A small image captioner, trained from scratch: decoder activation quick_gelu, 101725 training examples.
Rows from block 9 of the text decoder of a small image captioner, named by matrix and row number. Rows with one number belong to one neuron. Each number is 500 + 25 x the weight over its row's rms, rounded and kept within 0 to 999. All counts start at 0. Numbers have three digits each. After the name is the row's rms in percent of the matrix's.
After each neuron's rows are labels from the 100 texts, of 14976, where the neuron reaches its highest value: "tokens" is the input token at the peak. Only what is clearly more common there than usual is listed. The data: regions of photos with short descriptions (Visual Genome).
# fc1: MLP up (decoder.blocks.9.mlp.fc1.weight, 256x128), inputs 0-127
# fc2: MLP down (decoder.blocks.9.mlp.fc2.weight, 128x256, transposed), outputs 0-127

fc1.58 103:526467484494493570509520495480488486490555509530499501535503511482539517490468539480442515493519510529548519494491458509473514482460509485489459521504473484485504490505489496493512541465467490532472533525517562507518497478472508531511482502471532536510484505525509472477509473461498514508528446477525511478503457492490506544486465463519497494528502558493506488484472525530530492527511
fc2.58 102:486546504499478475503540470507512481515503547500481486524486462465475529506510506480486499525494507502500507512503500513471513451493517524480477525489499496517492425507512520509511477434536500524459540487541486480524493523523524526481501456527515489457484460563554518462487478476498500548481495481499505502515508476492507538467476543542534491495523494516450482470508497520497506511462
tokens: "with"; "between"; "are"; "has"

fc1.21 099:476513494508502539520490509489472471495515523476494460513483475510534497509460515446508500488521560515503506536481487497455478538494466493519494482479540468515470492504511494510475540478501482467499520463490480474482525514503475472480521483513509551563511492488491465494491512489544533489549497509528476458515548454535569534512482465481508505519507497481524542507501495501499506549475
fc2.21 091:569492494522546544483489509516492484524511494518512490493485512480506507546478526479507504480495457501467462503508553524426504509523531525514547504528478493459496517516507524521487503499496505526450520494534505545520496485519496411503507507497493507491494514523502483467460453518503466501453448469490515517485483479514486466493496481457515496524497486500546475523471480503505504493504
tokens: "large"

fc1.159 085:525516455542523542485502485519510504514529513498467464506482524499523500485469500494514512514508505500519513480504534554489551513491468504506462528498475468475474501518502523546531529484460472465485494476479500495478532475511516484518478491536505494532487525474469489458448511518504505502473487467534495464522541471493533487514480443500474505455497563481558493532478521536513513474480
fc2.159 086:476493505486493548545472497534499510522472522474528447510496502492500490546518500468478542519490492458507493507494564455486506530485481487505488499505475516482494517518473521485467512510524493532538486519544476491496515513514505476523506486508520489529533456565520512530522502511503438517486461517543501500487484523499448511477500516511473472517509444464486489489464534521538477452505
tokens: "glass"; "lamp"

fc1.52 103:483531501515511481521461482519514506485510534475474504478504456499507538481485568516506509516493502511511495487478494502552449505481489480513518513508479479426539517524502505514519493462446477506504477487514467498511507479507489532467519514447499496462518544483527497498507482482492470481494521470546519458475520503536467463538516475490521497503513514504480539515472555548495554480505
fc2.52 109:533482538496515474479520519493500493498487515490501504467447511506468497536500467515473487528513459455458470504495522522522471506540515473532484542487480523505496485511524534472516486557541475466522478484519479530499488525523516523540492514513519471469521506498512479479484513546533467483480518521471500533466489481482541503468441538495463482508480481525484502540545450498494530489518
tokens: "ski"; "skateboard"; "luggage"

fc1.220 087:470529487483453515539499520475489527518472504462515497506459468493521492511481466492472507512564547477504525494483465481473546506483511486547515480498524510520510517556457468474461466478466548527495484516474466469510515466493465495495474524481515501540490518487528501526502522501485504482514497511503517487503523486518506541530523456486518529477470451491513542474510508526489486557517
fc2.220 085:493533502524539502504511531550506501520526499507468498519490484502509508466493519505493531513480542532524496495478507530560468488485518508514514509492483476483552483505502468517499491493492455488483516518499537493544492491507491406479505510477498525544512508506449471448451464538536502511488462460496531440501476510504517490512504497486480493510455512479516472529515468461507484474482
tokens: "white"; "yellow"; "red"; "blue"

fc1.161 105:486535475544519521544529471481515485509536519481483506505498452559519516508482501492484500482516527500545520540473528518485493536527494481513484478517506469494467481524516476513513505486511442435494505470484508515438525510504504463454466488487505524509521477458464496484475506496489538448520478483550492466540540470516498501493538527512513516475506512484524541519508519520517494495506
fc2.161 104:498491524517480531505495521514454455520507506506533510479492527515504497483531511481497551504482537477493499481496524499427495492480495497486541441510502499446529523493486479479472550526503453518492509538524535500457513514477484493470519514509490493467522446499482514486505492483493438552512496488523487538498481507531513504478521503481499512559537515502471563513479472505522513476525
tokens: "a"; "holding"; "with"

fc1.196 103:496470508524456466515481457538512495489516468497509522516483425520531492445498500514516512488475545522477518564505516512559472490477517515468521508526490462473505466487482474520500535470482482470494505432515496540473512524519500457490492527494503494512478469454493488475498485511522514527513485457505522492500517510528463524516526506528522494495489518512549464503509499493518546487517
fc2.196 093:510509501535459486508485501482482488446503493506517519484498490543523479491468500529524522518538503517494487502481476471446527428457494508491499521488537512505495504503492491511494489479512511517479465530485477471480476461495507562487514543511455534497524484493524489548476494434506551532495532550508482532455522519530464500515504542519525504510485494493481513463486513489547527498492
tokens: "an"; "trash"

fc1.151 102:507509488545489541483487488528507458556513473480460460530505479541504519474514468477536468463527469498495526524512518512504529509492489525496497506489474512501524511537536478504465499435514509451491533475504460502466521499509479473536494514474520530531501514472447504463498504494504521489485468478483455484526488444507515503521519500511508514459509468527518484501550471535514500502543
fc2.151 102:505451504518479500526557504530495484525473463495474481508503499486509515528539370479481543504487494494507490477502536474489500543492450475446511497516497502511509505509507485471483529477502474466517518505484501512460516525553510486502529508492503507520520496512499538495453515525533500499500505495522505482511504475506494521451495509544510493474510508510480527502479452547520495503528
tokens: "white"; "bathroom"

fc1.127 101:484510503511506541527490521481492478496477509506511539461501445498508503487500533499481462469510520520522502486528472466546478493470509467522524484457522492463469489550530451491511512507469480473469506533528469504526506506492509507482528520458541535523514533493509491535487487488514471470523497500506511435499529502491491521509529432503488481499508517483533526437485566520492518517502
fc2.127 106:509515515490546515530541507485518532494517536499488495471471451464418504514517498526477533507474496484474499513458488479495461505501489475529514498466526517489495476537494505497509498519546455476472500466478505504508513495494510483510497493496503525452552483564536519476490499526528507496498515491512548465475524528487456530468501556488514509497474467511501477479488463487493526445489
tokens: "with"; "white"; "yellow"; "black"

fc1.242 105:522512540516535494489509493506494507480471516491480498501502535520464502513487538489526478506538550505515509476531513501498447497516517540470509504529496493499500427483529450456494510497536459468490531518525542559517489479506517492451523491478524528468528533500500528499507447527494479502516477477509480467492459522492474477490488515510538499530537473547502509509503497468489481480446
fc2.242 108:494511489481454503510483505539554465472495488515460550481529504508463486507473502496546513505510514457466522472484498482426544475490498486509506492505504498548526563504503524543509508499471520527498459511514457482492508500466536484483473542537494487540502450514507509540513527503473494520450511508501503482487527485516487478512509523468495504477525477481516523512465521542485470473489
tokens: "of"; "the"; "with"

fc1.174 096:463519474505489527504508494499504513505516502508478505534499488469508545512476560504457487533495528524533511465540523471567514462470497458541484514472495479504519470528484495478497511492493502537468528498516522477536522448489528478498496529484540550473457509523536478491494482472500494512483443518503479497505529483489510505487492456497491478507537499495485515470464557464499543523520
fc2.174 099:484521484539474492493525498537495486504489507521485504503533443493432467449553452519511562512486496485536461470495500455489470510522480518526506486465516510503492521556528509549512502469521477512467480503511512513524509492475525510508479514541474522479535525532491528467471514485509505501488479514491490462464501470500530513479462530520499493520509488537506511510473497504506494443457
tokens: "with"; "is"

fc1.247 097:467496490486480538510462482517492506474527515505501517531504498523512528470429510485508487455543527507512522515505526554476534504492511508481500524529483479471496486520499507499529548447501471468514521481504526519484507507512533505502487446501484465541507467476485466507471476522485535487524505427493523456524478518513474504490534472522482475498535544556524482478484515501504465517509
fc2.247 096:472522502483534474534506544534503504526480492496518488479490438490513476530493536523495518514461490485523509527488508451414498504511500518485459475517483500528535482506512514508465459486524492555503480472522458471491505517484484522481490521518498497528513479558507518485532496481498505480478530522495502494519518523466487463483542530469507485513507499515449551458471525497544527509512
tokens: "two"; "four"; "metal"; "of"

fc1.16 097:515511497496520527498483551514486458525499485486483464497520486514524525505444500476502501540517504508472494517463483499481493552491492539531466471442511503506504476447496519506507528544478505505496528503512445445495497507518494459507494490516486528533504496499501476517492513495550564487521484536495463507477547475471500550551532492490553484481528481478493506493479472479472498514477
fc2.16 097:549454483529503526445487497505485506531458491518492498467497549482505454479479486516487490518457479514474520486537491485495488472486505524519532508484496506516479535498479503526534497485490510483498498490524526511511482453527460455540563481501514509480490559515489519537489468503501448494477497485458503497495448528519522515528464473495453471497499524506558474513509514529528527507503
tokens: "large"; "an"; "one"

fc1.235 109:505533442481493541502464540513502511494499532486461483518493505525551500487440534478494510524464489506488512475454511543511527516493504517529533486480476500508491498465502559521504522516487478535495518473475481468457498520537489476484486469535469543554498457508507478502486496482496539479463495508512499466535515522472465490557484524476520500475487532479507506509454509512483518504494
fc2.235 110:541485470480520512479506516525459570503489491466511487502461515442522485467513513540504520490463495461499495463506500493507500524467530483547559522513500529500505476498502470469539509513474535549479509544483506480514469479479474471482503522513482492544470524570490528523510500522505454495511493474489525509496438509504512463503505482477509517515469470539508472513501494492511506490511
tokens: "clock"; "lamp"; "with"; "has"

fc1.67 104:470475519479495546494496485556489492514561492513493496511465516487478499477511514485489536450572486511470490495521498541481516486480533521497417533492490480493499485521524492502471519462482462482481494503513477495496503509488514493511472460498529499562527469523523516489485522488517521483509481471521490472512485486556511530455477475533518501490527505548484516453494511525538522509501
fc2.67 104:511510498496525460512506467493510508525491484481518521478537463477531491538501534471507465531459492470512456522521545534438517497495517537487500550518511495453525454502476472457499490471517486521506483474536501514506492516524514529502499474504493450495447490535542492483492513510456502503467515483516503476516484487482487492466542515462524489523516537538488530473535467513550499511501
tokens: "two"; "metal"; "silver"; "three"

fc1.96 103:518510511545485525474492453535506499494554516505430486567512535540531500493457518482519530522500497505485494507472511506491534511473488556476494521502493474466531502470508515511484513434457474499525479492527518501492499484551507506492512451515463505501495514484496532474481474475471528517500489487484450487510477499509535469541485503530499492490512506519542478550510525488500490512460
fc2.96 106:517496465501524510526537514453542521515461509478499460518487528456480505509509506494481516499454517478523537508497550447427489508498472460508505499518462541530526516539478499524483487467505522508498505501476473490491499506504506511477506517495532460489495455561501492536500516500506500536538521487521520519499507528453469471477552539501471487482506503526457489487475519531498501460511
tokens: "glass"; "the"

fc1.88 093:535511472577472553500502466482517485500547528482501471522521471516519515503496492500491502489534528512520503519427530548479530502482478460480449533532492485460490474524530478547515530475480480449497502512494473514499465499540475526456519462474508508504480512460480518476493502493524481493516479488513481484524495528533484497536508493500526475510495527503538525502509493474510464519506
fc2.88 090:482500492525490505509511508487527502524485492480494449538519485527481488494537506544478531504493509471549526510482504445407515478518530507531492468528443471460480481484477474475427456534525496524506492496507498503486511517512492527489528488480523519472533486488501521501493506489539488494518537481496542496529485499480431507516520523530515505505483513476489508519469522473527479525489
tokens: "green"; "yellow"; "the"; "red"

fc1.137 106:506514493573505505514474507500484497530484523516466479520502473513507509466478511495521490536489581528537554517540488502509494512493498498501494509504479456491517511534516448502521490481468523507521494517498472478511514430506499532459512515470513529514493513459453503465454508482492494523528509488497493475470490472519533499541507436507504444491547516462504509515513507489513509479470
fc2.137 103:465501514517466523481500490508493511531489511471501520531457463531499491512494497553547466501506517480529498550484510487494503536495530566532501523535480504495482523506525453544496398531515496499558470486507499478494512499521514522470469454522467491515492524513449504488514470501518515513475525496530520486487489495449516478506487511538467473484510493489489485491511493512489471478503
tokens: "blue"; "yellow"; "design"

fc1.102 095:538516521507529506481489475521531464489515486501480518545491523496488524537477569480503496511527503517502490478515506493492498522464503538486515526518493447484469460486494498491509526517532467528521501493530536503521495476566509490495524426506496478475513518492497515483481456556520492498488491462479515456460506494509511519483500494508510452524550517483512476557453467510513510507461
fc2.102 098:493492503489518487531515520483538495502438399491506532478514481489481476521505500505495481522522529520520506468531543458480521493515470453484520522477495501555501524489488523512490503500484521492513472509515456494526522522513494535487495510534548439515515450527493501544536511477429475488475512502475476533506518473496541480486470474485498525492508493484475515498492487514494509513510
tokens: "of"; "the"; "fried"; "some"

fc1.140 057:526505542516498446501530441520504515479505484541530518511503502480506420499516510514512476488498496514508493487494526510541547481518504490490526524527430516475503519529505504524485504511524482499527508492489506547481515507523546484510520461486467511487499517497456480487491446524486540518499467493482490508477465515504508473464455437515470503511510559545511463520522516488500499513504
fc2.140 054:482499501525492435474533524503521557481454500538520491470475491493509465503490471503495504486481489530517483487512518475450477553471513453473476498462506533555526535503486504512481475518525529510552525513486523518477527514495462524507516529483472457478489493532517503516510506466483504508517541561510487487476543502468484488498499541463530508504501503495521475474543495518502483485537
tokens: "blue"; "covered"; "black"; "white"

fc1.243 103:457516482550498498509470512514496504512488510479460460566500503506522537500489490511483506522489516483534511529526532469558489497479477511479465475471493481534532474529507530463453474462510519513479521465508500497487524500499523490502490490461506518524482466470485479489471500468478533502533454505513432506517532471493508475528483471501495506508505503524466522552537526450486518542490
fc2.243 098:478479459494482494530515481521464497483468508548498489541513518443482467544500480492505526479492424452495462485492521465514521508495487465486513517484471459520515493563491519535499512521518495520480490501518542538519496539460518525538487507529514508492521482518492520517477485495481496502521479498476486503517482544481474490499479502546494489531488481529534447512515494527524444475520
tokens: "blue"; "of"

fc1.9 106:514485525463483512474539511484484462483523518514487532497496486458506549490502585508492473498503495518498504467525426473527467486490497465524474494499508497478512481517527482487498514504483450512497495506503510513550490488513502465504502496494541544466505544523533478513514476479524516467537481481522539476501508506474493537475532452513482477509538503502496512445465548515502540516485
fc2.9 109:516484495491494480507538496502493491504466469485497521545515477476441468522532468524483518507440498495506478527493489450493478495512438522524507503500481534490527468522487531522529527472543474541502496508488517482510505504511535473507505511518521491421516483548547526516511496503534501516464527455516528471499507511489459520471517537518533475516516509486485476481493459511499500451481
tokens: "two"

fc1.152 099:522452519479479503469488459573522475521521475476512493504489480539476481493495508468553512496492523507460505489511527506532485495452483556460529530542482490479535452447477522496490529472456477474502500524567484542519489491535477498479531531511484473511516474481498511478509482538475496499483487475488486485522489516502507514521502534504522501509508520519524470490529499518513524455487
fc2.152 091:485483480498486550490482504431499450509476437487488536489508504534497509508508517501519512537495527533502484501517530464447515466464498503490512511468509526529518491538442511518485452492505499503504513517514473474461489470498504541488499542466556465529523469528521476527538536467465534553490510533479457504477503508505466517516512523490480478505491525490487494500495481505512518517504
tokens: "an"; "the"

fc1.219 104:506504495504510506490463497489504468510525541514471517485518456516550531521440528500449499496520505497512568537462473512551481521512511477492539477471505489488513487472503520505506491508476462453507504464505493535508497506518489463476549468450488483499527490486515524523489489504454523461518492543511534476532523478492488455491525487482491494498532536490529526500511532471504504524447
fc2.219 103:475454534494473465527511504496504459492509520490487486477490515514499486486499473502471537500531535499511566538478484482462507520521481494467509445486513492510527483476484512496479505517498470475541494533498472526486525519472488528489526528473487498503542496511526503481497470473440445525523458569496493497524504493458511479465524502531484526522507558480510530471529491525539476498514
tokens: "a"; "baseball"

fc1.24 109:453489475548478492525467503483506458563449497472527486501502508546526462519529461482504513451472495515524509521482516531503478494498491521524507487497493484518506505524519485506481503473511516511492532501491523462465512500498509426514504486450549517563485503471479462477474481494486471474503476485525461488544529495501501533534509491504529501509527478500512529508533474496542494546519
fc2.24 106:502462507493518520506547533512514509497542492532539530530508494498521509503509440478486522489435494498499490500483537493477477470511494470485535482492481495436503516479472485502481513510490523486505502545481542462456475486483457506520569508473529505514510559472484513490517519475505476519480486453498526500473483481491517543532476537540480482522494500489495486508552469474534501501503
tokens: "white"; "striped"

fc1.85 118:530530511513469506484527503494494530497516536511464461542473487486484534508513543481482525522493506497518494478456523490547530489489464468501496503506442564504515453495509515499456487508528488491505510511544518521535474494489520502490482541505505548447481527537504494483487482486532536526464448501484474511486539500513480484519462505449513487494514512517465503528483476453464496477472
fc2.85 121:489498526468504493493518536549496485438510538563515472460523484505499485487529474496482537526490481455464500480480471536477461507508486450484530476541499537549515540523495524492522506484509521504529473506500500494471485525484508527497498517512469524498537468524458504523499497507476542478481505484471525487462526499530494475531487522496509519485488509506484504544497502491555463463449
tokens: "person"; "palm"; "group"; "covered"

fc1.239 106:458526483516491507515493466490512511518485523494478545498476507496500481514473504499486496472546531542498514493510517540498533462498493483478482560501471482466457493558511457539525522537494476438517521506509478476525535514528518456488482458529529516546494513478477476494467468548495473487498472492522518479499534543507509515485490468507489475498523539470545531487481510521476488486506
fc2.239 108:504498508491552544500442555510473527538500521489567492477489472524501534504491511516491526491540472493538488524469490458445475464487529478474502454476518503497518514546508498479498462505501509521520502487472461491502503511492484502503514509481532505518533488524488503479537491473499468464467512489532534490492510525474453468505518508519502517493465464477531497455503507478535528483553
tokens: "white"; "black"; "yellow"; "red"

fc1.81 093:472486499477508499499501508496457490520485561486482468550493444477544495491488538489519503479507483518475525472434500517504452497493480495519518459506530495500528514485514555546449520477503495473505503449499495458493493505536505492500532458514501508532474461515485460513510502499531516446510504546527477531514508531541513517495497495496498501510525488488486536488480512445489524544491
fc2.81 091:497452491484546497464474479476502522533506463502510497556514562470462507497468483519492513499511493493485519489532479504485501480498526516513538513549501507533494473503509444476562496506522466548534520519496534512505496472473511484527454508505505518486463560493492507499515516502535479543497482520492489526482467492453472515497498459482494455509492477476509482494493438515537502511523
tokens: "large"; "small"; "big"

fc1.45 101:524481526509530568517479530501474488489544493485513494515504524512460514520488511471449511509501520494517520488489489516469500497483503471520512508474489462450491473550460471487469556493554469511443520528492521506472517479496470486519522477429535515471519531480502524477520499493523494535504453474518511442505483513511503520514472463487518521529505499501508526538506526507506511524524
fc2.45 109:485560507499505480487494477512548496523480493518479518526557491527509542524464526504516467487526482522461507506501480524466507490515505527440509500511492529456478483446525532538523498509486504490420561469537491525529506528498518441515529472512492483502492503487504509504480455515488526490497490494501477507517526505461479487526514543498508544471524508517487479495476501490461492479472
tokens: "with"; "of"

fc1.97 087:505518489488477506536502502499475516481499515512488513506497533517496509452459509447502490472530551528522531488495440529494513495491514500473464477503469474493504491506523468529474552497466496534540509515490512509561520480505471525478519527469508538509475496476497496482473477486468535498552496460514503467477528519534500532566540476504537461518531478489493475511463482497504478463505
fc2.97 095:485488514516520467467544508495492544482487504495507495476460484512472464538487465543519507533458505498472523499519500499433469533533527525538522525554481486549528505501509500480490437525485525503529463495476476504537496512507509477455499518495503464500524474557472478475481497536531484530490547521507542493509483492451513473508487504516472483511483522506464488502503522513506498523479
tokens: "two"; "of"

fc1.35 100:474516507505508538488543497471486491528486509489499528486499505532524535522445534443511490471520504506526546566517510536512501520483467494469498476496460477487485468483490491529496536486511473444468524497499490521444527501495513485515491487453515509494503512494472488521494478490472553486522451468542473490506460475506496535488510537542537511450511512509506535481483515500482530495525
fc2.35 094:477498537548530467509486506498508490476497453499502501471530510497527475484449520528505504511497483468458550476495497513440518484535510491459510470503522495496544522518548499520477507465500421452494499489480537531477493523469525506490459517524501505476460455500488491501464491494490533510516515463500497546506498473527511471496527529499499543499498508532482515478495492539494526545521
tokens: "with"; "a"; "is"; "of"

fc1.41 106:501513472509494530478522504479509490525562519526463441563479463465545494538494531508447512500510485515524505536457500550515543493453500491492459510481471495490478494519498522551503467459486521508477515466510505470528489469508485509520523520494518490497488528546485500449499524486532505524485495475534507505511536509478547469499471471486502499470510543487509489497476525485476495491510
fc2.41 105:491525494510495508501521502500495496494550508509510442483502513444497501513509526477462560547454476464528474464529512469499513494472478474478458511473496475553498464527498498514502535532502543534447506540506504465498515463467551519526482482503497517514493452534492523495528494485522499545470455491490502511467491499489547488471504553510463513509480502502502521507517489481510502480499
tokens: "green"; "the"

fc1.132 101:475491507460488518478509499501500421510519507539510504493528474489538538509485519472502447465545499529512508526465451499535480486491540508493503506508519511510486504469504463495494491482468507521490515484534539512549454502484511486506511499455524485498472496544474475547515481495526510477532508476470526449515509498503480515482545467509478482530567489509510501469472515482531478539520
fc2.132 102:505477470489542459542501499491471535495501479479547484527508496446468490495491505498506524502503490504530547497476491495535476482457455503493485482511499505503461465506486482495506523518506533521492508496509494472513501487472504520451463543503546473498514434550485505488559523468518454536524525523511553494480500537526479475491524516508540473542499508467494490482509482537520486478521
tokens: "the"; "a"; "watching"; "behind"

fc1.192 105:520500466487487495516501478530476506511506524510484456545493522488511560506518545461488490530500508491514510482426501549497492528530494477460530494520468499481485473485518529504523508520517451486499514477465474479514495501549460485481571477476510508470483556493473504504491470525523514448509510479524477497466486544494481491534485511515522494496491484512500505559477489456496507472489
fc2.192 110:504456461513491490525515459491523524481461486534521479491523492475538479507526490505508508486449479451506500456502518471444490484485469500481536544483522505504467533488486529478514500524555491487508480466497533508517480550508495502511524532543528530500531506516506513528478545511482472516451530491486491503518497527498468512492451487544542467508478469514489519538493484501499535471540
tokens: "green"; "of"; "a"

fc1.50 104:536536520549444532496506470486495468521534516490471531505488451510498489505474510477509513492495495504502497525467511516528489534495499492507484500529494449487509518516516462550528534470477466454501482475517476502459516501549475479492490483520483514508475501443499497465478488504524534473487517488543530481512514460566520517536538522492515477483464488482543495551501484522516534493495
fc2.50 107:496529533511467528518526516456472483522486517475533489510515471502465483494544480455503485527499482470501501470487469507494485544498488475539481480502464508505505502503478466530511500482487535497505435534500486557475523488492502559486463510515482520473514451468516526482526495484509503540528525504506546517505473514528502504511483501499473511519510508476438509507488495540562474437495
tokens: "glass"; "a"

fc1.29 092:536504431491547484502496514497513477547516518523506480477520510525485482538491490467509516498468474526484514559494455521540512515523520537479500498494487494520526510486504565500500462466518502502520506477511495532472474486549514427499507468474528495482506466491477510508496498526479543468466501472506520483460462520517484501510519502509503506497516541493501502509514527487505455524425
fc2.29 093:460495500493479468506524498451526514507511514438531547453499522500470500536513503485475507518513531514467506489527467457480478515529511495447465500487515494539492506513459542497495498496487523475527505507488487443513473515479511587474529528522503462496534481488560507515529513468510530490501488532504483481489531482520517540511497511507502535464497496491517493506479498524464541515496
tokens: "cell"; "dining"

fc1.101 097:479481491491523506493503502503482428508488501534497518505509443502532527494492514523500461486484493526510506508531472451528476485511507510523494498482498508520498471484526461439497495498498489519478538479537514506491514498458526465494461504463521521531517480513486474541499497485529524488545512512478526471499559468502489522478512434539486480495561509502471525465488551487513540544494
fc2.101 105:532459504528512524512510496517508521462519475510512456511533474466475491508527511527466507533425512539520500471456480464516484492470446534502485529483495501522493487493464480517506525522552488492477485488470474506503495529495474490459484500487569501467542498542512545506500519465518497506520527512529536478452515509528487500506480525529549493532485499505484519520470468502491484484489
tokens: "white"; "police"; "of"; "silver"

fc1.170 110:511510511486481543493462484498546509506540497474478521493476527483493464515488511449468460459537498490483529495475470528492535464465511522558489501498527459504507509516503489516464511473498459499519473489485518451501480481538444436503514493518499522544537471505524521502486491523527505448505472512509493476536561536545514509492497507483529500540503493509497508494524533501497497512506
fc2.170 098:488512501471542512523474533505538557480476489482503529463521534479532496528480497481469487531470495500477500473502480505514458456547505504509505514530509492490515487491529506485485505505509518524540488491474460512498487497513457467448518534503477507489494460512534527502472483508488502488485496471523543489488478540497524430491512498513578511545475505532505522510501510516497425492475
tokens: "white"; "brown"

fc1.3 117:518489500543496557484486519528513497558496468488479463553495508523503508496477486493494460462532510487498550539532543510517530512457472546483507480480490514504507521539505494510455494443509514467488533474525455501481506500526522480531518508484487511545508487479472506457486511488516511515474470475447451497525500433503511509478490495534502507477514504490531480486532482515488505507529
fc2.3 119:509462513513481497491534489500495508514484457496480473500501505482479526522529436468479539492515472489517493480526528479497496519472434485459473525507517532527502493508513512453471529486553468474518533488480500510454528515524540487537524494494527514540542462517528460501487511502551499510498489510502484512533486514491452512437506527528495491471494486533463515506500487538508493484549
tokens: "white"; "bathroom"

fc1.48 104:476487491505484518523503477521498518512514496492462464527506522511504554452484519441519537500529549487522526493492525536456498519460486463489486523485494494481497469538515492463491579474532474500465538473486483495490545509489511473476520523475503522513497524478491475460500496484518521539508441516557510466525533479542521513487518476505495511465475497511535484534498498497516498501504
fc2.48 093:500526527493527514514489511531507522507484509492513473537508489514497510548478543502499458477516508507457509506482542500441514519497525493458506507510490507459557482529528503524489520504480499491415528479548495547521539504489498454521533486500502492518485498523534483501449456529507480472475500470495484473480531483528473485539520510474489526500440484482524511460474529511489494498500
tokens: "with"; "and"

fc1.112 100:500496490532482497522543490533524486488517545539444438556488505492552486485516523466491553553528547501502503487479516491487507507512467516481495540497495463482483502507491499511476534525516499514504504481524527522509520534566478497468518478504473519469477538509491495470463490513509485518519480489499481518500518483484519497508473477521482456509507510534537487555505476490501499500430
fc2.112 099:508465504502504508528475526489545544438479495486499467484492483444489496514502512524475469484494505484494505510517543478487501488542515501540551521481518502507513516518515515503491476476509501490522480537501504505501503512519464515518500509501480470474477464539518510534519582519435479499464518480492489476465499525470471466489473484544532537474494496552488466484478528517529547491513
tokens: "green"; "glass"; "sliced"

fc1.252 096:487521490490471514510531481511463514494504509496473494501499516500488509512476508495500509444469497553490487494475505564541532484490478483500524507492438509494526479501517504533490575521524479510503500509543488489521524541487529497487503527494515498470450513514480496480505450498534501495516482469528508436462525543522474504516491493456537491492502553524470503498424506499491500463495
fc2.252 102:501523511531532482474518532498467496488526525535510497512500520498511500517523482505517486476506479472486505496501511492466468533538524491500531508537495526531490516491522549533499441456469479462504508490499529493489493470405494490485463518493512492470480523541482505478492509471480537456497526507480486485495514462486526454532502531529490561469450507497532459529521512515525484515495
tokens: "the"; "a"; "on"; "are"

fc1.175 101:478518499526480497511474504522477501483518523505445484512511539517496507459465521479510509503527583506514541521537486529479507529481515548483490530503483473509521479519532477472514520465480473511510497524503504517512529459502495530449512517491512516490478510489467488475468473478487538513547500453505474460476491511518508482558508430517524446493531515521501500513479521492527474497467
fc2.175 104:447490516493487468484522492493511530525483473478501505485491472498482464530494504538541476492469487486488512496513504509446503528503501528503533523538483501554539533470536483527489451516512540527516461501507453498517506512491519479490501485507466441507471493553466504489507478552528496512496545519503503518499483516439526469486510541494455472472537492522466509505465503543527507495501
tokens: "of"; "sliced"

fc1.18 089:479496515480521489542513497528449517514499482491514463490496537511485528513499500477479525516476499478488479507496503468469493514496490490464489471492483519481466433532477490462472557525562509544439518511499474514474543522448509494491517535467481505504510500480506506517538462485546497537531465522557503464483501499519494511478502493473515540505466489498492547477457499500507524495505
fc2.18 095:509547515482508518507474479511528484509510517540458528545522498538528527488469542475517486476521515525484500534480492544513516512513527521459514524483476511441516507499528506547508504482464475487443548491538509524519514511474511445515525464488505506499476522484522506470479456509480509492474459454474474460497529479525496487546497482486498543496492507493523497518483496483484447495473
tokens: "with"; "is"; "of"

fc1.1 096:506486538479516531522472533525442502494530493519525480498506515502488494503494479476440516512494490498491494487470455519450474485513513485487467469472474473470480451521482485473458530489542467521447502511482499529479508492472470481501537492438538528494523547468518526495559479467526501517521479508512512471521497513520519520511491468473510544520471489502527533516513509502523518524526
fc2.1 095:489535507496499521498488456505549472505508486519486508520527500525522536517465521481503499484517498528478485520508491527500516491480542533460503516479475495420511468466519499524510521505484481508435573476554504533517503532508518428517534456501494494498477523489522521460478451511491520512489452471512486457516498507480471512534489504486521522480521524510493500502468507498469487493487
tokens: "of"

fc1.43 114:490499481520537540499484532554496516487476499516511507473493498532544514481461506510500503498511543480520574517511503565531487535532487505505496493487470486521505478492481545465470500465507468462503529481481505480445526488498518456480507454506491513547552442476504514486504502467470534457537479499511486474540496465472504496504481464527513499473503510490498517497504525515494522479496
fc2.43 114:499454496501471526522483521520501516449498482526503485443521525495515477435499551550492494480517501495522511474496535518517478516492504508506542489517494520555522500462480526471474505526471494533511484550489468446477463528462502534451493547515473502473491495552494540489505485480506482509499514539477477500511461487508534460509489505516506532493510525511497515486478468478511492517541
tokens: "cell"; "laptop"; "computer"; "screen"